config.toml
model = "masked image model"
dataset = "retinal OCT scans (Kermany 2017)"
train_examples = 98430
image_size = 32
crop_scale_min = 1
horizontal_flip = true
color_jitter = 0.2
method = "simmim"
mask_ratio = 0.5
loss = "l1"
arch = "vit"
norm = "layernorm"
norm_position = "post"
activation = "gelu"
mlp_ratio = 3
head_dim = 32
fused_qkv = false
bias = "all"
qk_norm = false
parallel_block = false
inner_norm = false
moe = "soft"
num_experts = 8
moe_every = 2
expert_mlp_ratio = 0.25
slots_per_expert = 2
shared_expert = false
patch_size = [8, 8]
conv_stem = false
layers = 16
width = 192
positions = "learned"
residual_init = "none"
optimizer = "adamw"
lr = 0.0023
beta1 = 0.9
beta2 = 0.98
eps = 1e-06
grad_clip = 0.5
steps = 15300
batch_size = 384
epochs = 59.7
lr_schedule = "wsd_sqrt"
decay_fraction = 0.4
final_lr_fraction = 0.05
warmup_steps = 450
weight_decay = 0.04
Rows from block 6 of a small masked image model, named by matrix and row number. Rows with one number belong to one neuron. Each number is 128 + 32 x the weight over its row's rms, rounded and kept within 0 to 255. All counts start at 0. Numbers have three digits each. After the name is the row's rms in percent of the matrix's.
After each neuron's rows are labels from the 100 images, of 14848, where the neuron reaches its highest value: "strongest on" is what is common among them. Only what is clearly more common there than usual is listed. The data: retinal OCT scans (Kermany 2017). In brackets: how many of the 100, against the usual share in percent.
# fc1: MLP up (model.blocks.6.mlp.fc1.weight, 576x192), inputs 156-191
# fc2: MLP down (model.blocks.6.mlp.fc2.weight, 192x576, transposed), outputs 156-191

fc1.394 150:134154126113103132094088106109150134089118183145095150108109137107167134169117139098081174125082087107092090
fc2.394 158:101126169104107083157114116142126166088135149106105091111126104154113111128118094052128118158121127153082137
strongest on: finding: diabetic macular edema (65 vs 11.7)

fc1.337 114:114113122130130177136104091116142106140116139123121106134109117129130093234053205120121129171127154117121081
fc2.337 158:146129167135125087136117179154097124090119143130133140144134083084114120093148077193157118118122149144115171
strongest on: finding: choroidal neovascularization (68 vs 29.3)

fc1.420 157:092105059101127040126107103127164100164131108132088113119104120106139143137093126172109148115125126083110108
fc2.420 150:152181162126107103114101094139152122116103100114134197115151039077119114100110117141108137142157141156103076
strongest on: finding: diabetic macular edema (35 vs 11.7)

fc1.392 144:255134185100098085120115144140107152181117093139094175111114150088130106081153161083108142094119149103107143
fc2.392 171:080125144132111063128032255118143151146094153060128088118138106079120126143147155100095108127077165184096163
strongest on: finding: normal (78 vs 51.6)

fc1.403 151:124039092120105084121098150116180200198118105136112105120112109141121074144089093065113144091094112044102107
fc2.403 139:142169139125095133131147112133197058056122066177117129144118059143146107143152104094119116122118197119106080
strongest on: finding: choroidal neovascularization (66 vs 29.3)

fc1.106 143:104155125095090048117115117136140159209053143126094091100122160086129112160107128121097158107126126067094101
fc2.106 168:094134159125146142102041111141158139148181161074113199123129092080123166114138118112078160176127097170143154
strongest on: finding: normal (80 vs 51.6)

fc1.319 118:119130141122133128095095149084182134183095147144112101106098070095145159249065099148110117085119075077088156
fc2.319 181:125175090095131178116135108118132157096142097112132105164175086132126194131174144073140153082191183184125085
strongest on: finding: diabetic macular edema (30 vs 11.7)

fc1.71 127:074007178118123084123113151119116079121107121131110128098122139097136110173055127128096144118112106112089100
fc2.71 125:165183097117107082128127107131118110143130130122099123106133114112126136072146089068101155146111105047107184
strongest on: finding: choroidal neovascularization (60 vs 29.3)

fc1.445 153:186155143121121161122097124149121139101143156126117111114112147130132068170124122081127140117124156058106172
fc2.445 181:089186166176106103154072120154159152169136097118153159127128172141144087167142115141116107184131171136108093
strongest on: finding: normal (90 vs 51.6)

fc1.156 142:143098059124114159088092148115168144164064087142097156116109055111155125115146095097098150107106128209106176
fc2.156 226:166149160112134176181115109074117175093143099116104084138148025134157115155128101141163097133138158120104073
strongest on: finding: diabetic macular edema (49 vs 11.7)

fc1.283 144:153124043095110143100115149140124210088170172119097158111097099099144132146098080083105169092121146116114124
fc2.283 128:078172189118112175148127153132118205082110198113104139114097123195146125077095154089128111129138144097104153
strongest on: finding: diabetic macular edema (33 vs 11.7)

fc1.275 136:201107153097086132105097140118122110130181091126100186106100102087154101142127125104090144124110119148078129
fc2.275 152:109132197115125136133124013114102149140176198144102109126109169117135040077163130109137095106110140110106079
strongest on: finding: diabetic macular edema (28 vs 11.7)

fc1.390 128:106149162105119166126135133139091155074126113118101141093107118106144109106098163097102137162114127104135105
fc2.390 124:121168145128128123124108109093094124099119039124115143177115129170121134123120114165125136133140126129102167
strongest on: finding: diabetic macular edema (29 vs 11.7)

fc1.240 124:197113110123110098123102069118149171153196136144119056115094138156125103183115173086103143124105128110120098
fc2.240 151:109110107151134131151139136117152134100106088139098110124114153190157132114137142140087094066130118150113112
strongest on: finding: normal (78 vs 51.6)

fc1.397 153:200145152100103094117104045130095175092144119118090098103092154081146108136136103110107155079140150204112106
fc2.397 164:092164152154130117134107035142129091138175148136115131146124171114148092080126140120133147163093149090094131
strongest on: finding: diabetic macular edema (63 vs 11.7)

fc1.429 121:144081152134112101105133076131151110169106112129118095130120106106136137148156104143101126088096104077102121
fc2.429 176:167152098145151153177085078115201133154130117093101134149131105120166169161134138188114085127155177137061069
strongest on: finding: diabetic macular edema (59 vs 11.7)

fc1.297 117:133081137117120178111109142107161108129168178135105121107104166152122114213082096131111154143094119106111056
fc2.297 155:155147095147124129177090128080122201089126198170118114117143184110137101096154134117139117103115114151128139
strongest on: finding: choroidal neovascularization (60 vs 29.3)

fc1.256 132:118126095124119160116086118105152117166119090138104184114121111070126147082064144147109140070123102112095161
fc2.256 203:106146113136144134148120133105058109138174090105093143153094138153135033139134136087174111173116122122109125
strongest on: finding: choroidal neovascularization (70 vs 29.3)

fc1.142 140:072051110123105082118115126123186092143155146109076151106104130130112103137052107112093150094121122135106115
fc2.142 135:087077162138146137106141109074141113128130094118118140147126192105157108103194129109104103129115143165124152
strongest on: finding: diabetic macular edema (33 vs 11.7)

fc1.396 157:151158159101119108109112103124120099145117134127095167113102156150161122132127147108105179154116122160106111
fc2.396 178:087183102143132126159120161141115127101101155139118128112131185144170092165154137158118140169118187097091170
strongest on: finding: normal (90 vs 51.6)

fc1.459 152:116108199102106122105105059107126146138154167114113006113108150198161060111109203067102165116095115096081112
fc2.459 138:138155104171169108097129204118100101072136161142111175127112157142153159188173138142095161140117129165118082
strongest on: finding: normal (78 vs 51.6)

fc1.11 131:226026085097114130119110129122145095176153174143096172115114131145163086186129103093098158121110114135109106
fc2.11 136:082150193119105141109132163105107183110057170134102084157111132109128185104151202097112097114089074165128091
strongest on: finding: normal (79 vs 51.6)

fc1.219 114:061142127136109048123100110139129075148104123145106178103113136169139150085120094166121138146117122137112148
fc2.219 156:061137135113136090138142118152177153132131079080100150138122050159165128102159107160148150137155150117064127
strongest on: finding: choroidal neovascularization (60 vs 29.3)

fc1.550 151:092096217116108093108101062125192129143143137145109095123101138115143097122106188155102153094106119085091073
fc2.550 127:111127106167146149116162105130090123183133154098123195137106134114143173104089126141141130106123128157101134
strongest on: finding: diabetic macular edema (57 vs 11.7)

fc1.22 165:088132136088108153122075167115193167107076108143095134092103117189140096149146137074107149104111105174095131
fc2.22 154:217151189129111171155126135166127132113095077109130145120140124188143133068109133149140102189164159052102119
strongest on: finding: diabetic macular edema (75 vs 11.7)

fc1.312 151:095116203116112164127105019115112123185139174145097119110120138174134104122088099128090146121124126071099139
fc2.312 132:138156146148119082125103103142106089111056109140115126129115110102154137078170146130084148151127143119114188
strongest on: finding: normal (80 vs 51.6)

fc1.382 147:100032119099133060118106135124158151124136136125086070080102150140132106090080166091091154089117102033082077
fc2.382 126:059168227123099058122143120140071052121148179131114175175121100079110123108174081103129137139108115131104129
strongest on: finding: diabetic macular edema (50 vs 11.7)

fc1.49 099:095173106130110097116128127151189150112166063134123081124151080187144152224161148096128134090124154057120137
fc2.49 169:091085115138090163122119135141113088116095172119106151118110059146127144086125111064132129181108122183071132
strongest on: finding: diabetic macular edema (29 vs 11.7)

fc1.41 140:143107160108098105118094121127121139143087105146098070112101144098144135165101192115099156106111130044114086
fc2.41 200:120125149133157073149144145113131158153131144118108147131100109097162141120139085197115132113104131126121110
strongest on: finding: diabetic macular edema (68 vs 11.7)

fc1.500 142:194145167108100103107090083117172126151189167137107136114111117134145103128101105107091162154105129062086094
fc2.500 142:155121196143134130148138123135093132170103157118116168113127037155140126055120126084126134072130139129111126
strongest on: finding: choroidal neovascularization (81 vs 29.3)

fc1.377 141:173163166098114086121141030130167079115215179120116091122113129197168103107089152123106145141133128123119091
fc2.377 136:135129062136156148141171145160098158113142185135095130138126186191187158154176103130115116132119136133117096
strongest on: finding: normal (83 vs 51.6)

fc1.488 131:194090168114136112084110159111123099094144121158097137112117143091111149110031148202119143137123059167082080
fc2.488 200:151139148085119147159156139138105109094131116164101117155099106065129100144155126099128159159150110087106096
strongest on: finding: choroidal neovascularization (67 vs 29.3)

fc1.325 167:124122159091108053113096076111183059177135161132100101108110127157153104114114145120113130116138118168096038
fc2.325 131:110092133150131125127138142102171160091113065137141018130092154138128107147161149126111135159123155080085180
strongest on: finding: diabetic macular edema (28 vs 11.7)

fc1.492 109:162116165148136134153139131141140138172166139131133145090142116157120108255143180139141125145143187058147131
fc2.492 201:100165087106129106103135125154147108078115125138139127135136136117136142008147132121107150144149097213209111
strongest on: finding: normal (79 vs 51.6)

fc1.29 112:185123162098119125112127157107160164080167164146104099123110102144128121101072124109102137183119117134097063
fc2.29 154:135114082149124031146113094129106132111152171113099139137099176114157094157146172131195088095112113158075146
strongest on: finding: choroidal neovascularization (74 vs 29.3)

fc1.207 144:116039000126106161114097126111184118189178137143099059127125124199137103139140052080110146136117121123087126
fc2.207 174:134112153143110113181106134085152110139122070164140123126098118149165141137136147214091105137140169093087079
strongest on: finding: choroidal neovascularization (70 vs 29.3)

fc1.299 148:111087062122107113102097129114159116143099082133106143106110118151147113157136088089107165109105100116114216
fc2.299 138:171117154135171178081100129131108138139139127112153170141124064122147170142107134085143148129094154185117020
strongest on: finding: diabetic macular edema (31 vs 11.7)

fc1.103 157:139047143118107119113107133085158200163122116150099131106092117140168103159070113069086148105110105058106118
fc2.103 151:157133048105124169146157160109131230085099134169123076101126164152165123129125114129139118113128125123133115
strongest on: finding: choroidal neovascularization (77 vs 29.3)

fc1.430 143:065123099110121090132121098096130059242143158126113103112121099110144143169125121121094145134100103165111047
fc2.430 146:149151150126129141102124157105127160164095150184122052128128104138131136092132106148133131065133086126092077
strongest on: finding: choroidal neovascularization (68 vs 29.3)

fc1.274 113:119137169122122190111140115131174131161088119125115095088122130190122144227095218100127138103104136142114132
fc2.274 181:106162102139118106133116153133135098122139075139126099145093119133159118114156124150094162185109172143093116
strongest on: finding: diabetic macular edema (30 vs 11.7)

fc1.262 149:201026130116109087122102042113176198205138115158100141113103152128137108126023123083103138117107109093094151
fc2.262 136:177214113130140101112118156127140025192106149127108138135134149099135138086128171137105143146126094150124169
strongest on: finding: choroidal neovascularization (88 vs 29.3)

fc1.8 142:060079101106115071125114167103142159150127142121114068127105104134160128151140012132103133123115121041127125
fc2.8 188:116107132179104157122188159173060098151111145155129145134131201162130145141127150106144169152114117129093126
strongest on: finding: normal (89 vs 51.6)

fc1.428 154:140000148126105099141117104127135145215176160135112105123106088188131120183072153128112136112125147101113081
fc2.428 151:123127157110154119157137162096103166140039145152140108111142090156156137097112195156145093116156130173152125
strongest on: finding: normal (87 vs 51.6)