config = dict(
    arch='vit',
    model='masked image model',
    dataset='retinal OCT scans (Kermany 2017)',
    train_examples=98430,
    image_size=32,
    crop_scale_min=1,
    horizontal_flip=True,
    color_jitter=0.2,
    method='simmim',
    mask_ratio=0.5,
    loss='l1',
    norm='layernorm',
    norm_position='post',
    hidden_act='gelu',
    mlp_ratio=3,
    head_dim=32,
    fused_qkv=False,
    bias='all',
    qk_norm=False,
    parallel_block=False,
    inner_norm=False,
    moe='soft',
    num_experts=8,
    moe_every=2,
    expert_mlp_ratio=0.25,
    slots_per_expert=2,
    shared_expert=False,
    patch_size=[8, 8],
    conv_stem=False,
    layers=16,
    width=192,
    positions='learned',
    residual_init='none',
    optimizer='adamw',
    learning_rate=0.0023,
    beta1=0.9,
    beta2=0.98,
    eps=1e-06,
    max_grad_norm=0.5,
    max_steps=15300,
    batch_size=384,
    epochs=59.7,
    lr_schedule='wsd_sqrt',
    decay_fraction=0.4,
    final_lr_fraction=0.05,
    warmup_steps=450,
    weight_decay=0.04,
)
Rows from block 13 of a small masked image model, named by matrix and row number. Rows with one number within an expert belong to one neuron, the router's apart. Each number is 128 + 32 x the weight over its row's rms, rounded and kept within 0 to 255. All counts start at 0. Numbers have three digits each. After the name is the row's rms in percent of the matrix's.
After each expert's rows are labels from the 100 images, of 14848, where the router gives the expert most weight on average: "peak at" is the part of the image that holds the peak. Only what is clearly more common there than usual is listed. The data: retinal OCT scans (Kermany 2017).
# router: slot weights (model.blocks.13.mlp.router.weight, 16x192), inputs 96-191
# up: expert up (model.blocks.13.mlp.up, 8x48x192), inputs 96-191
# down: expert down (model.blocks.13.mlp.down, 8x192x48, transposed), outputs 96-191

# expert 5
router.10 099:154144123152118121099107150140168173150128116164079088147146135120199175172156115117146158134116141133171135209127141112116062109119088146056143121130139059116162107169105093162153120135105109103120098084110162072105114061133119117162160091052152119136124060123131115154128116144155144135
router.11 092:132101105146154142142169157088169161168167128092074109118149193069162144141172183139132175111156113099105154154082100088126100131156128113071113110140162090104154088064087110167126145170095139149156127110135153166167113137084100117096143155061113172184118156090124173108160163167194134093
up.0 091:180162138232131134093112112127106178157067139129140111135142105084105099120049166084125135120123096128138124061143129158122112111137149132155149153123165134126158108137102153082131171105146126162166176126123143166156144088136104183144111167131108094163134054132124165100174140112074106110
down.0 075:085111118047116171146140193130101126142153049095058125109115100169154115124183127187109088104153121134092176128120159135124195136144141098138120128161111099118142149108121070147113089155137161097139162149136186104150123137123119095103135084204148156136080229107124147137141129131151187169
up.1 134:091177142129175118114138081086143128137135140135147197147140128184138101087090105151122124139082110082167081116186115102130102136143100199159120120089141178144123160129100173147133147097109183066119124143126049131145141130185116127196143169178172065115129046096105086131147096104066080130
down.1 125:140128120130162112132183189168070142044109139155156147102144164135095076095134119180119093149151110102142119111109137073138124143109122098143086178125139133130151125137196172127118083112124101148169171108110130153093131053119158171118137088138127116144114117056137157154108110135145097192
up.2 138:041219123170160140149134094103136085114144138160205161114109088170110093127054111107134159130115118081086128127142148154087143123156189114128125161084123146182103102135132124120107146095136192129131110169093052154119138095135157147164119193143144046174108047119139129157103110061079124137
down.2 118:100108144074123116135163174137139206093125132141144150138090151161142084074149116149102130078137092123142176106092148115174106115140127134140090162081141095168160098091096170117119080112084121084195082120173123106184106118132114144162157134079189126119185142084144166113175133109112134140
peak at: bottom right

# expert 2
router.4 086:161104098019114151147071167147176164149122162107097146136086085103111110096185127150117152089121104167095116135142121117078128109149123129119111065189162154078143149116132137153148121182114136126096098178135137127140100172150123112155203174120132150148113118119144124073188130119138166135
router.5 119:080160080219177132083145068147120079116136087128112083056156125084162149111136143137098161141081092139146131086126163078087136125170092133116148111118118093118082142123096122162107111054116136148081097082134077128141128147111104068105124084122174120170128146190138133128129101134130112097
up.0 098:102105141108128081153113105106117113143156134134128099167158121113105154142109116124086131162110115145059124121149071068103161134164178187124121152104120100144094130179130126051179137151135117155182089164110062134079138127131138106076100097183128147090163132102178082126123130135164137122
down.0 106:162087128095101140134151127109141182160104071175103153165139152121099117116143041195118125136163113175090142144060099160157101164191146130133099129182186146054123164077091145097126098118126157082163159144147119156119088164135092068098122182121130108122167163119172101158100130145123141117
up.1 101:122093248112081141120180132126115179139160137121149185137074146135076069125139141171119092078122143134143038140101096166165113144104083164206128144066184194114152113150170194144115157189071148121133131134178116122124163108175132120096151173164095123121138123111120120116085151136108127120
down.1 100:108087112140101074193102108095129097134142130122073173145154128168135141131110117100199095126176169140129202102110132141122142127146113108124106131123084159080148144090139163083107157117130102098146098126114158129141147147087150160103127133177102084198114081104133113167069133156108120146
up.2 107:126108126129128144075101087086143098165133141117184097152100151152186052111102130114126102133158130116061065152142189078139114170147168176100161099175093074127091098121149170108078123106100169110113170179142121103120139091116116145152117186097071120132111103100118133154166180139168132060
down.2 106:119048111104155105148085153198100137079192036126110120206120150103119140094077125118155115118114141101151139123130113133141154131105105055164162109121160153097162156173163126096125112202107088154180113148161121145127116108144047171078148149118068134175136155055135134096083109106118139138
peak at: centre

# expert 3
router.6 093:132160135096117164174166144128127133086118098151136177129103172135102088063095108098150120105074148123177072102131123188172131161149100142143106080139122105135172120124155138178095122153146102149065081110195161103165091130129118114108186143140128143143166123174133170141093112127124122120
router.7 094:124147070170164104134104068165157075102088116164118147083075138125082174151125143154093122119129150067132090073122134092108134133189144086132128080112107199157115147072140111153064135098109095157114169138154115139163129124137095116107146141144132149115159126211113150110134111103098119095
up.0 101:079096164158098080127144083122123158136106116126182119153122107076129096144153186128160093159151109120109119112180129152203096179086129184109118193140106164183121137151106177110173119108079145104110110178137091130113159076146106131139106131101104096115144076163142126175056166142077107186
down.0 114:095146117090195144160109161158110088196165156166116119092113085096120107107170130105050160147100085112140101132101122164134139106093096072160099137098132132103148138161140099158158095111167092094091153085089098109160143136166158082110120142110175156132115160132117169121135156114153131102
up.1 090:155116081147129120112154102093146137165114124136160147173143132124082100104074150135138150089129150116111156107118255145107102160100067118161149105123064169108128076125156181107120098125127115121127120162148141118154144108134158141176083157179096050142179085167112105132084134145083106123
down.1 091:093151169093148206066130127196163154159145161161127098159128100105186146133131159082088116130115118129137091105110077055098147136176139115091109149119148096151151118143091075165140110143139135129136089103148110121101147090160126076109133115070107194072113195130137137061166119115181134133
up.2 102:098072143192154098071133148173119126159081105126097065184099074060094160120103196120123138050138102142107138115152108070131095107159161171129121154084124134105114149143109166085167093083064106143145157107137128141111180105147143153130107125090156147125193103133144185122145132122101111149
down.2 108:157098134061104149151135108129159142117142144109138144078136128112100100103154104154126089176127117087129142139100177168199160098116119102136121137146104126116181081118113154158124172130149115075107130106133143138130057143034135078109141120111170122143110190143136077164141157122123130165
peak at: centre

# expert 1
router.2 110:150144110089138190109096112136134126028165097137133235087134109098109093094129110100151119112111159123125101095137158122139126117133118144105136117178157165134124107069143069133180076105146110166133158149161144135202106192131101133123140126121129083132181121179159134154110120076146129140
router.3 112:099130101186179124086133135144125086141136110123096070131117125099113127187106175104156159116143082151119168118137097085095120095082150146155149175126067090141127153182087140129154146154134168144088117148098084126076200153105132120081140142103140169107107166124180146107120129092141151114
up.0 100:184150109134161192098154129134077106095080139090114111137145073132191145117075112144162117160145133110124132118159117136187114151122181159121140193129120101170145026092078082120168133167105100162127148075128161131164161164123109092120115096073091175085143165081128129100122110140109145141
down.0 105:146154121119132077150202101057182156124106147166114160158132179098160125086163129125092144110175123131087089154109131115115145113158110111130121073118112137063138200102181129148103090131182111133118078137125169135160108139169113134131128156187132100196108098117082113056122147144141091090
up.1 101:124083126198173123101121104141170086155121102128117133101100093191104159176094160141070177119143162153136127119065074086116117159101075100114157134101121166062116172170109112182098151160113123080158095127130142114159088112150163130162117155053110129121113092066093098134106174145153093143
down.1 093:106102116097069157127132159127157195093172100111173123188119142137142139044104150127182112140162141139112135157057165113189170141138111169096117149130134089152081123076121105152198090102181145074148155128149134134117099137100098081153137151163117101128136132064153065137102179200156127090
up.2 098:165135120141129136095113129149175084140100037125104154085122095113098163152160127109099123134073109152114089115075082060141105118173063147130153087109140198162092161167137116128142142137082141138118128124168139151166200132179047087111111129120129116130147090195126098160123099109125136124
down.2 105:115179121095103155172145120107132177183139172121196175099093098121169104088094140123115147109116150131129137126116176127130146159121172134087082168104097047127139154109150146132094127140146139102112106073125128060090101102133144129103169122153150121137144174112168207126174130137169170122
peak at: middle left

# expert 4
router.8 091:105089089133103134131133145122162138187166107044137185138102180141165106124126121128113123108113127106133118173111132169136084126123099156171143124129173170080069123122150165144121140168073153119100186140146140210140156148122111118111048148135139165177121102064095134122147156188089082104
router.9 103:125088154186173137154112179099150137177158134122109199128106097105142112099139162122123144089147099138109142123139128130115067145123102112128114100133171177062137151134121212146130135152096136170114158093149111177136108154140082141122067184106137151192096157119119109100141138181102070071
up.0 096:127144085150187141136135101134159172144109163086147051183117122151148131094095226119108163102126157157137137168100141162110153143116094113078121109129103071134152189128163180167100155145124096138112097153110161106175129048109105175166110073130144156159175135121154091163096103149198135098
down.0 095:100182161200158146144153099119137113083160130129115108133162126140098158158111173107085147087118134110098117100155105128117172142138089178135122072150070157146095133100129158120151125070119132116161102119140069180102172084157137147153131176125140119189127130144120120204121116079172139116
up.37 098:072072159183157098068122111062125185169086162131150145204084090164188119144112145174122100151119118142120143090131126148108172153127097119149190124117154134114150164190110202133086113156148181083160091092149123102122082130137108188171050117125157148143155135094109074092116124189151093092
down.37 099:106076132119144151193141131172091098130161082136106145152111171101099117119094142142152134128133126118093165140148079125123116163118232119125131144131111097174109084075125060100135127181154119136133190142133097137110129095151179108125134098122084139087120121165168095167152084060094142159
up.38 098:099123152186133109085113104132147097105146127140169117189147139134169130145078129117136135120126145116098129000100107150136220145120128091103238120147147089102147105175187125092125102108169083151129143148118131149127138133079127131100164156106109144115142156105120117120065121131178093140
down.38 091:137118133178113097143099109094134110120128102143130196113133091121109123115111052129114118157153133145116156029158137139130053144094093149103139132109117181143088129118102123127106145057059138105149095113113125148142182149113110087113174143134151128145183098237143097190102151138047089152
peak at: middle left

# expert 6
router.12 087:145117133125192142112130181114151166170151128143126122140120101111161152115138168106122131117129116117104157153127136139109099156152090138144138090127167149110132124104113171184134131153110150151111149084145159179148094142119096098160106132088149195191136150024116152105145106213164094091
router.13 090:149105071103129157106123134123136149144134118107123105156133169062143119080160143142134153100131146149104110215083173170118076182121146123113109096149173134046121127182119107153118135126111175112090127152141199159155114123090116094153095137113111205170159090183120148096107160184123086141
up.0 089:112114084088114153177123062166119133172147167117096175096098116098171110132132190120117080044091096112143122089105153124101163154153132151146104171099140127088058065093150141135124140153149140126176115097128111170169134136191093168109114174135184124165130079102109139108163119113130120060
down.0 100:117143127164108127184105051105137104125157141155133134131177098117096111153118135128139131078175186156127131141067114141134113113100151081117137140169046134185124176143122126086160121112157104211123138115063094139104112126112170104111108089142155141086113135151127058185122155103123142173
up.1 093:138109107125093098139120080107147067144171077139066172097134171101130101192120150115115159085075065081096130142115143161171106108079147147120103150124140198085041102143080122130104166096101166161155136143090121204142152141158106161142146155100136125138121087130086121114108112143070071174
down.1 112:106126141117139179149153129125119126118086140168113162125135161163161088130129119143152109155152128132151120115138138076103159131187105075109157099156170092238155137109181152169164143103188061079079122114121124068121120135091114092132105100092127110139048161124105145115152153142135131109
up.2 114:137104174174092091130119092167123135089149086059141114168139088105105112138077140120155123127125116131126174097131093150128134099173182100156185112119088115154157163100095104048134079141168076128102207150124098138098143138130149159088149098098161128028097181099125152151113115092100122133
down.2 092:108083139142164159092075124115120120110174141083142168137169108119143104149151121055098151115173124147100103163191207101087141200120130107192140074099153169177138136147110121189111118103124172100102099150114172123148147165121077111178000152109118116161158127059131169100173143150174139175
peak at: bottom centre