config.yaml
model: "masked image model"
color_jitter: 0.2
mask_ratio: 0.5
hidden_act: "gelu"
head_dim: 32
parallel_block: false
moe: "soft"
shared_expert: false
residual_init: "none"
beta1: 0.9
eps: 1e-06
batch_size: 384
decay_fraction: 0.4
weight_decay: 0.04
Rows from expert 2 of block 7, named by matrix and row number. Rows with one number belong to one neuron. Each number is 128 + 32 x the weight over the matrix's rms, rounded and kept within 0 to 255. All counts start at 0.
# up: expert up (model.blocks.7.mlp.up, 8x48x192), inputs 78-116
# down: expert down (model.blocks.7.mlp.down, 8x192x48, transposed), outputs 78-116
up.28 [126 155 136 135 114 115 121 120 127 124 132 112 109 131 117 149 154 137 120 142 120 104  82 140 133 139 134 154 108 140  97 119 109 151 122 114  95 120 139]
down.28 [138  80 129 113 127 137  92 121 117 136 145 166 144 118  99 142  98 113 166 135 134 143 127 136 155 123 113 148 151  77 129 145 146 112 110 152 134 134 143]
up.29 [125 184 146 141 126 151 115 120 175 151 135  68 111 151 128 113 134 123 144 200 160 134 118 142  87 102 150 130 142 145 136 124 117 109  57 126  72 130 159]
down.29 [148  67 144 161 137 170 160 104 119 112  96 117 151 127 151 132 129 147 152  56 108 147 142 139 160 159 131 104 108 112 135 149 126 113  67 138 187  90  98]
up.30 [151 189 100 133 119 144 131 135 125 127 127 192 139 132 144 126 173 118 137 142 177 140  74 105  69 112 135  57 129 188 166 131  93  95  83 195 156 130 137]
down.30 [ 90  56 162 130 108 173  97 110 145 103 173  90 100 135 179 116 104 146 142  95 101  75 115 195 140 135 140 119  93  74  97 119 122 138  49  84  95 108  93]
up.31 [124 116 137 106 124 109 139 150  99 112 116 205  96 121 136 143 213 103 114 120 175  69 131 185  83 143 128 153 124  78 110 137 128  97 139 117 144 121 137]
down.31 [ 92 194  96 150 158 109 170 155 114 144 137  62 146 117  86 156  91  99 160 131  92 184 147  45 163 171 140  71 143 150 150 132 159 154 125 161 152 150 140]
up.32 [116  92 127 115 166 128 144 130 127 133 139 237 108 133 110 124 120 183 155 133 113 155  26 148 167 141 101 133 109  93 179 105 119 174 101  51 150 129 103]
down.32 [113 165 111 108 100  90 167 139 182 137  91 120 127 108  94 136 135  84 135 124 153  89 208 104 132 136 156 101 150 145  79 131 109 149 199 192 124 168 185]
up.33 [131 104 127 144 141 118 140 138 139 110 102 137 129 133 167 142 162 226 127 125 145  81 128 123 149 119 160 145 102 118 114 156 115 217 134 128 134 136 128]
down.33 [127 198 120 139 132 144 117 123  89 117 144 120 173 138 104 125 115  59 132  88  86 165 125 175 153 125 116  59 139 137 144 126 152  36 117 175 179 123  85]
up.34 [128 131 123 130 167 121 114 124 122 134 127 231 125 136 107 132  56 168 135 127  16  93 119 148 147 142  86 155 109  65 139 131 126 124 105 132 113 181  96]
down.34 [156 193 142 139  70  54 158 148 136 184  90  76  93 111 103 144 197  73 107 173 255 113 151 109 148  72 189  70 160 184  54 136 146  80 175 157 170 134 143]
up.35 [123 107 134 120 132 132 146 112 144 141 157 111 113 130  99 147 174 131 103 141 167 150  75 119  87 152  73 112 120 199 104 122 124 106 140 100 147 107 121]
down.35 [134 115 128 112 135 144 102 103 140 118 109 134 145 126 150 139 126 165 117 114 104 125 116 160 160 137 156 175 114  95 142 133 134 163 134 145 114 129 133]
up.36 [117 125  99 117 132 156 101 131 131 132 117 170 135 132 100 127 107 153 138  95  43 137 166  87 159 142  48  90 127 103 139 126 125  99 115  88 142 117 133]
down.36 [137 117 137 141 101  70 127 129 157 148 104  69 125 100 118 159 151 109 132 152 245  97 107 147 101 100 159 121 143 119 127 114 135 190 188 153 131 117 156]
up.37 [145 205 133 120  99 132  81 104 164 140 134 164 132 120 137 143  80  71 132 128 144  76 186 161  99 146 104  74 136 171 136 120 147 151 164 108  94 131 134]
down.37 [139 191  98 142 132 125 145 158 105  70 126  44 171  91  99  97 131 196 125  77 112 178  89 132 164 221 219 213 115 112 118 136 138 114 152  77 190 131 127]
up.38 [129  81 112 147 137 155 141 127 145 134 141  56 141 133 132 126 119  97 113 140 116 116 154  71 149 127 183 213 143  59 103  99 136 202 100 132 126 118 148]
down.38 [112 120 141 115 129  88  82 104  74 143 136 116 128 139 115 149 192 159 125  80 134 129  35 187  84  57 108  98 152 186 122 113 107 111 173 102 144 126  80]
up.39 [136 155 126 130 122 133 124 104 114 138 112 146 135 117 128 126 142 135 110  99 176 185 132 181  51 113 162 174 102  79 137 154 154  63  88 117 131 132 129]
down.39 [109 151 126 137 121  97 104 147 127 155 118  89 135 176  63 126 125 168 177 105  98  36 120 141 139  84  66  57 172 178 124  85  85 146  83 133 153 119 126]
up.40 [140 109 138 133 126 149 136 140 139 157 121 138 110 140 124 101 113 105 129 140 113 145 135 194 126 115  94  93 129 182  94 116 148 142 101 154 126 136 146]
down.40 [137  76 146 151 132 140 116 131 135 121 128  85 130 131 123 141 124 139 160 126 134 129 155 110 124 147  86 155 116 121 156 142 156 189 120 188 136 160 116]
up.41 [129 109 122 127 131 145 125 129 133 144 117  93 121 115 170 137 123 176 150 141 150 113  75 123 199 126 119 108 125 209 104 134 136  98 173 176 112 133  76]
down.41 [117 172 140 168 105 118 119 161 145 156  98 142 125 110 115 120 164  75 123 137 126  94 210 144  44  85 127  65 128 102  78 168 114 160  13 104 159 151 139]
up.42 [147  94 157 122 116 140 145 109 162 118 139  69 109 114 136 137 151 157 131 166 181 108  81  89 196 123 150  78 121 183 136 133 122 134 184 114 100 102 127]
down.42 [130 148  94 123 149 167  61 141 124  76 121 249 139 123 185  91 105 137 135 104 100 179 113 160 132 154  65 140 118  89 144 182 145 159  38 134 138 117 112]
up.43 [ 96  93 144 145 111 138 159 132 142 131 138  71 135 112 129 137  92 119 114 141 104 135 109 144 112 152 188 100 132 147 127 112 135 151 175 152 121 122 139]
down.43 [145 121  76 164 162 120  65 152 112 118 120 176 154 143 124 133 204 163 126  64 160  82 131 170 128 131  83 119 141 104 111 129 153  87  78 115 151 155 112]
up.44 [108 159 135 126 127 131 127 134 120 115 106 130 136 116 116 124 136 137 118 117 123 135 119 114 113 146 102  96 134 129 137 124 132 126 145 114 145 136 125]
down.44 [129 133 106 122 152 121 133 121 142 106 117 130 130 128  97 118 133 123 127 144 126 149 147 132 111 160  91 144 134 120 129 108 113 111 127 137 113 163 121]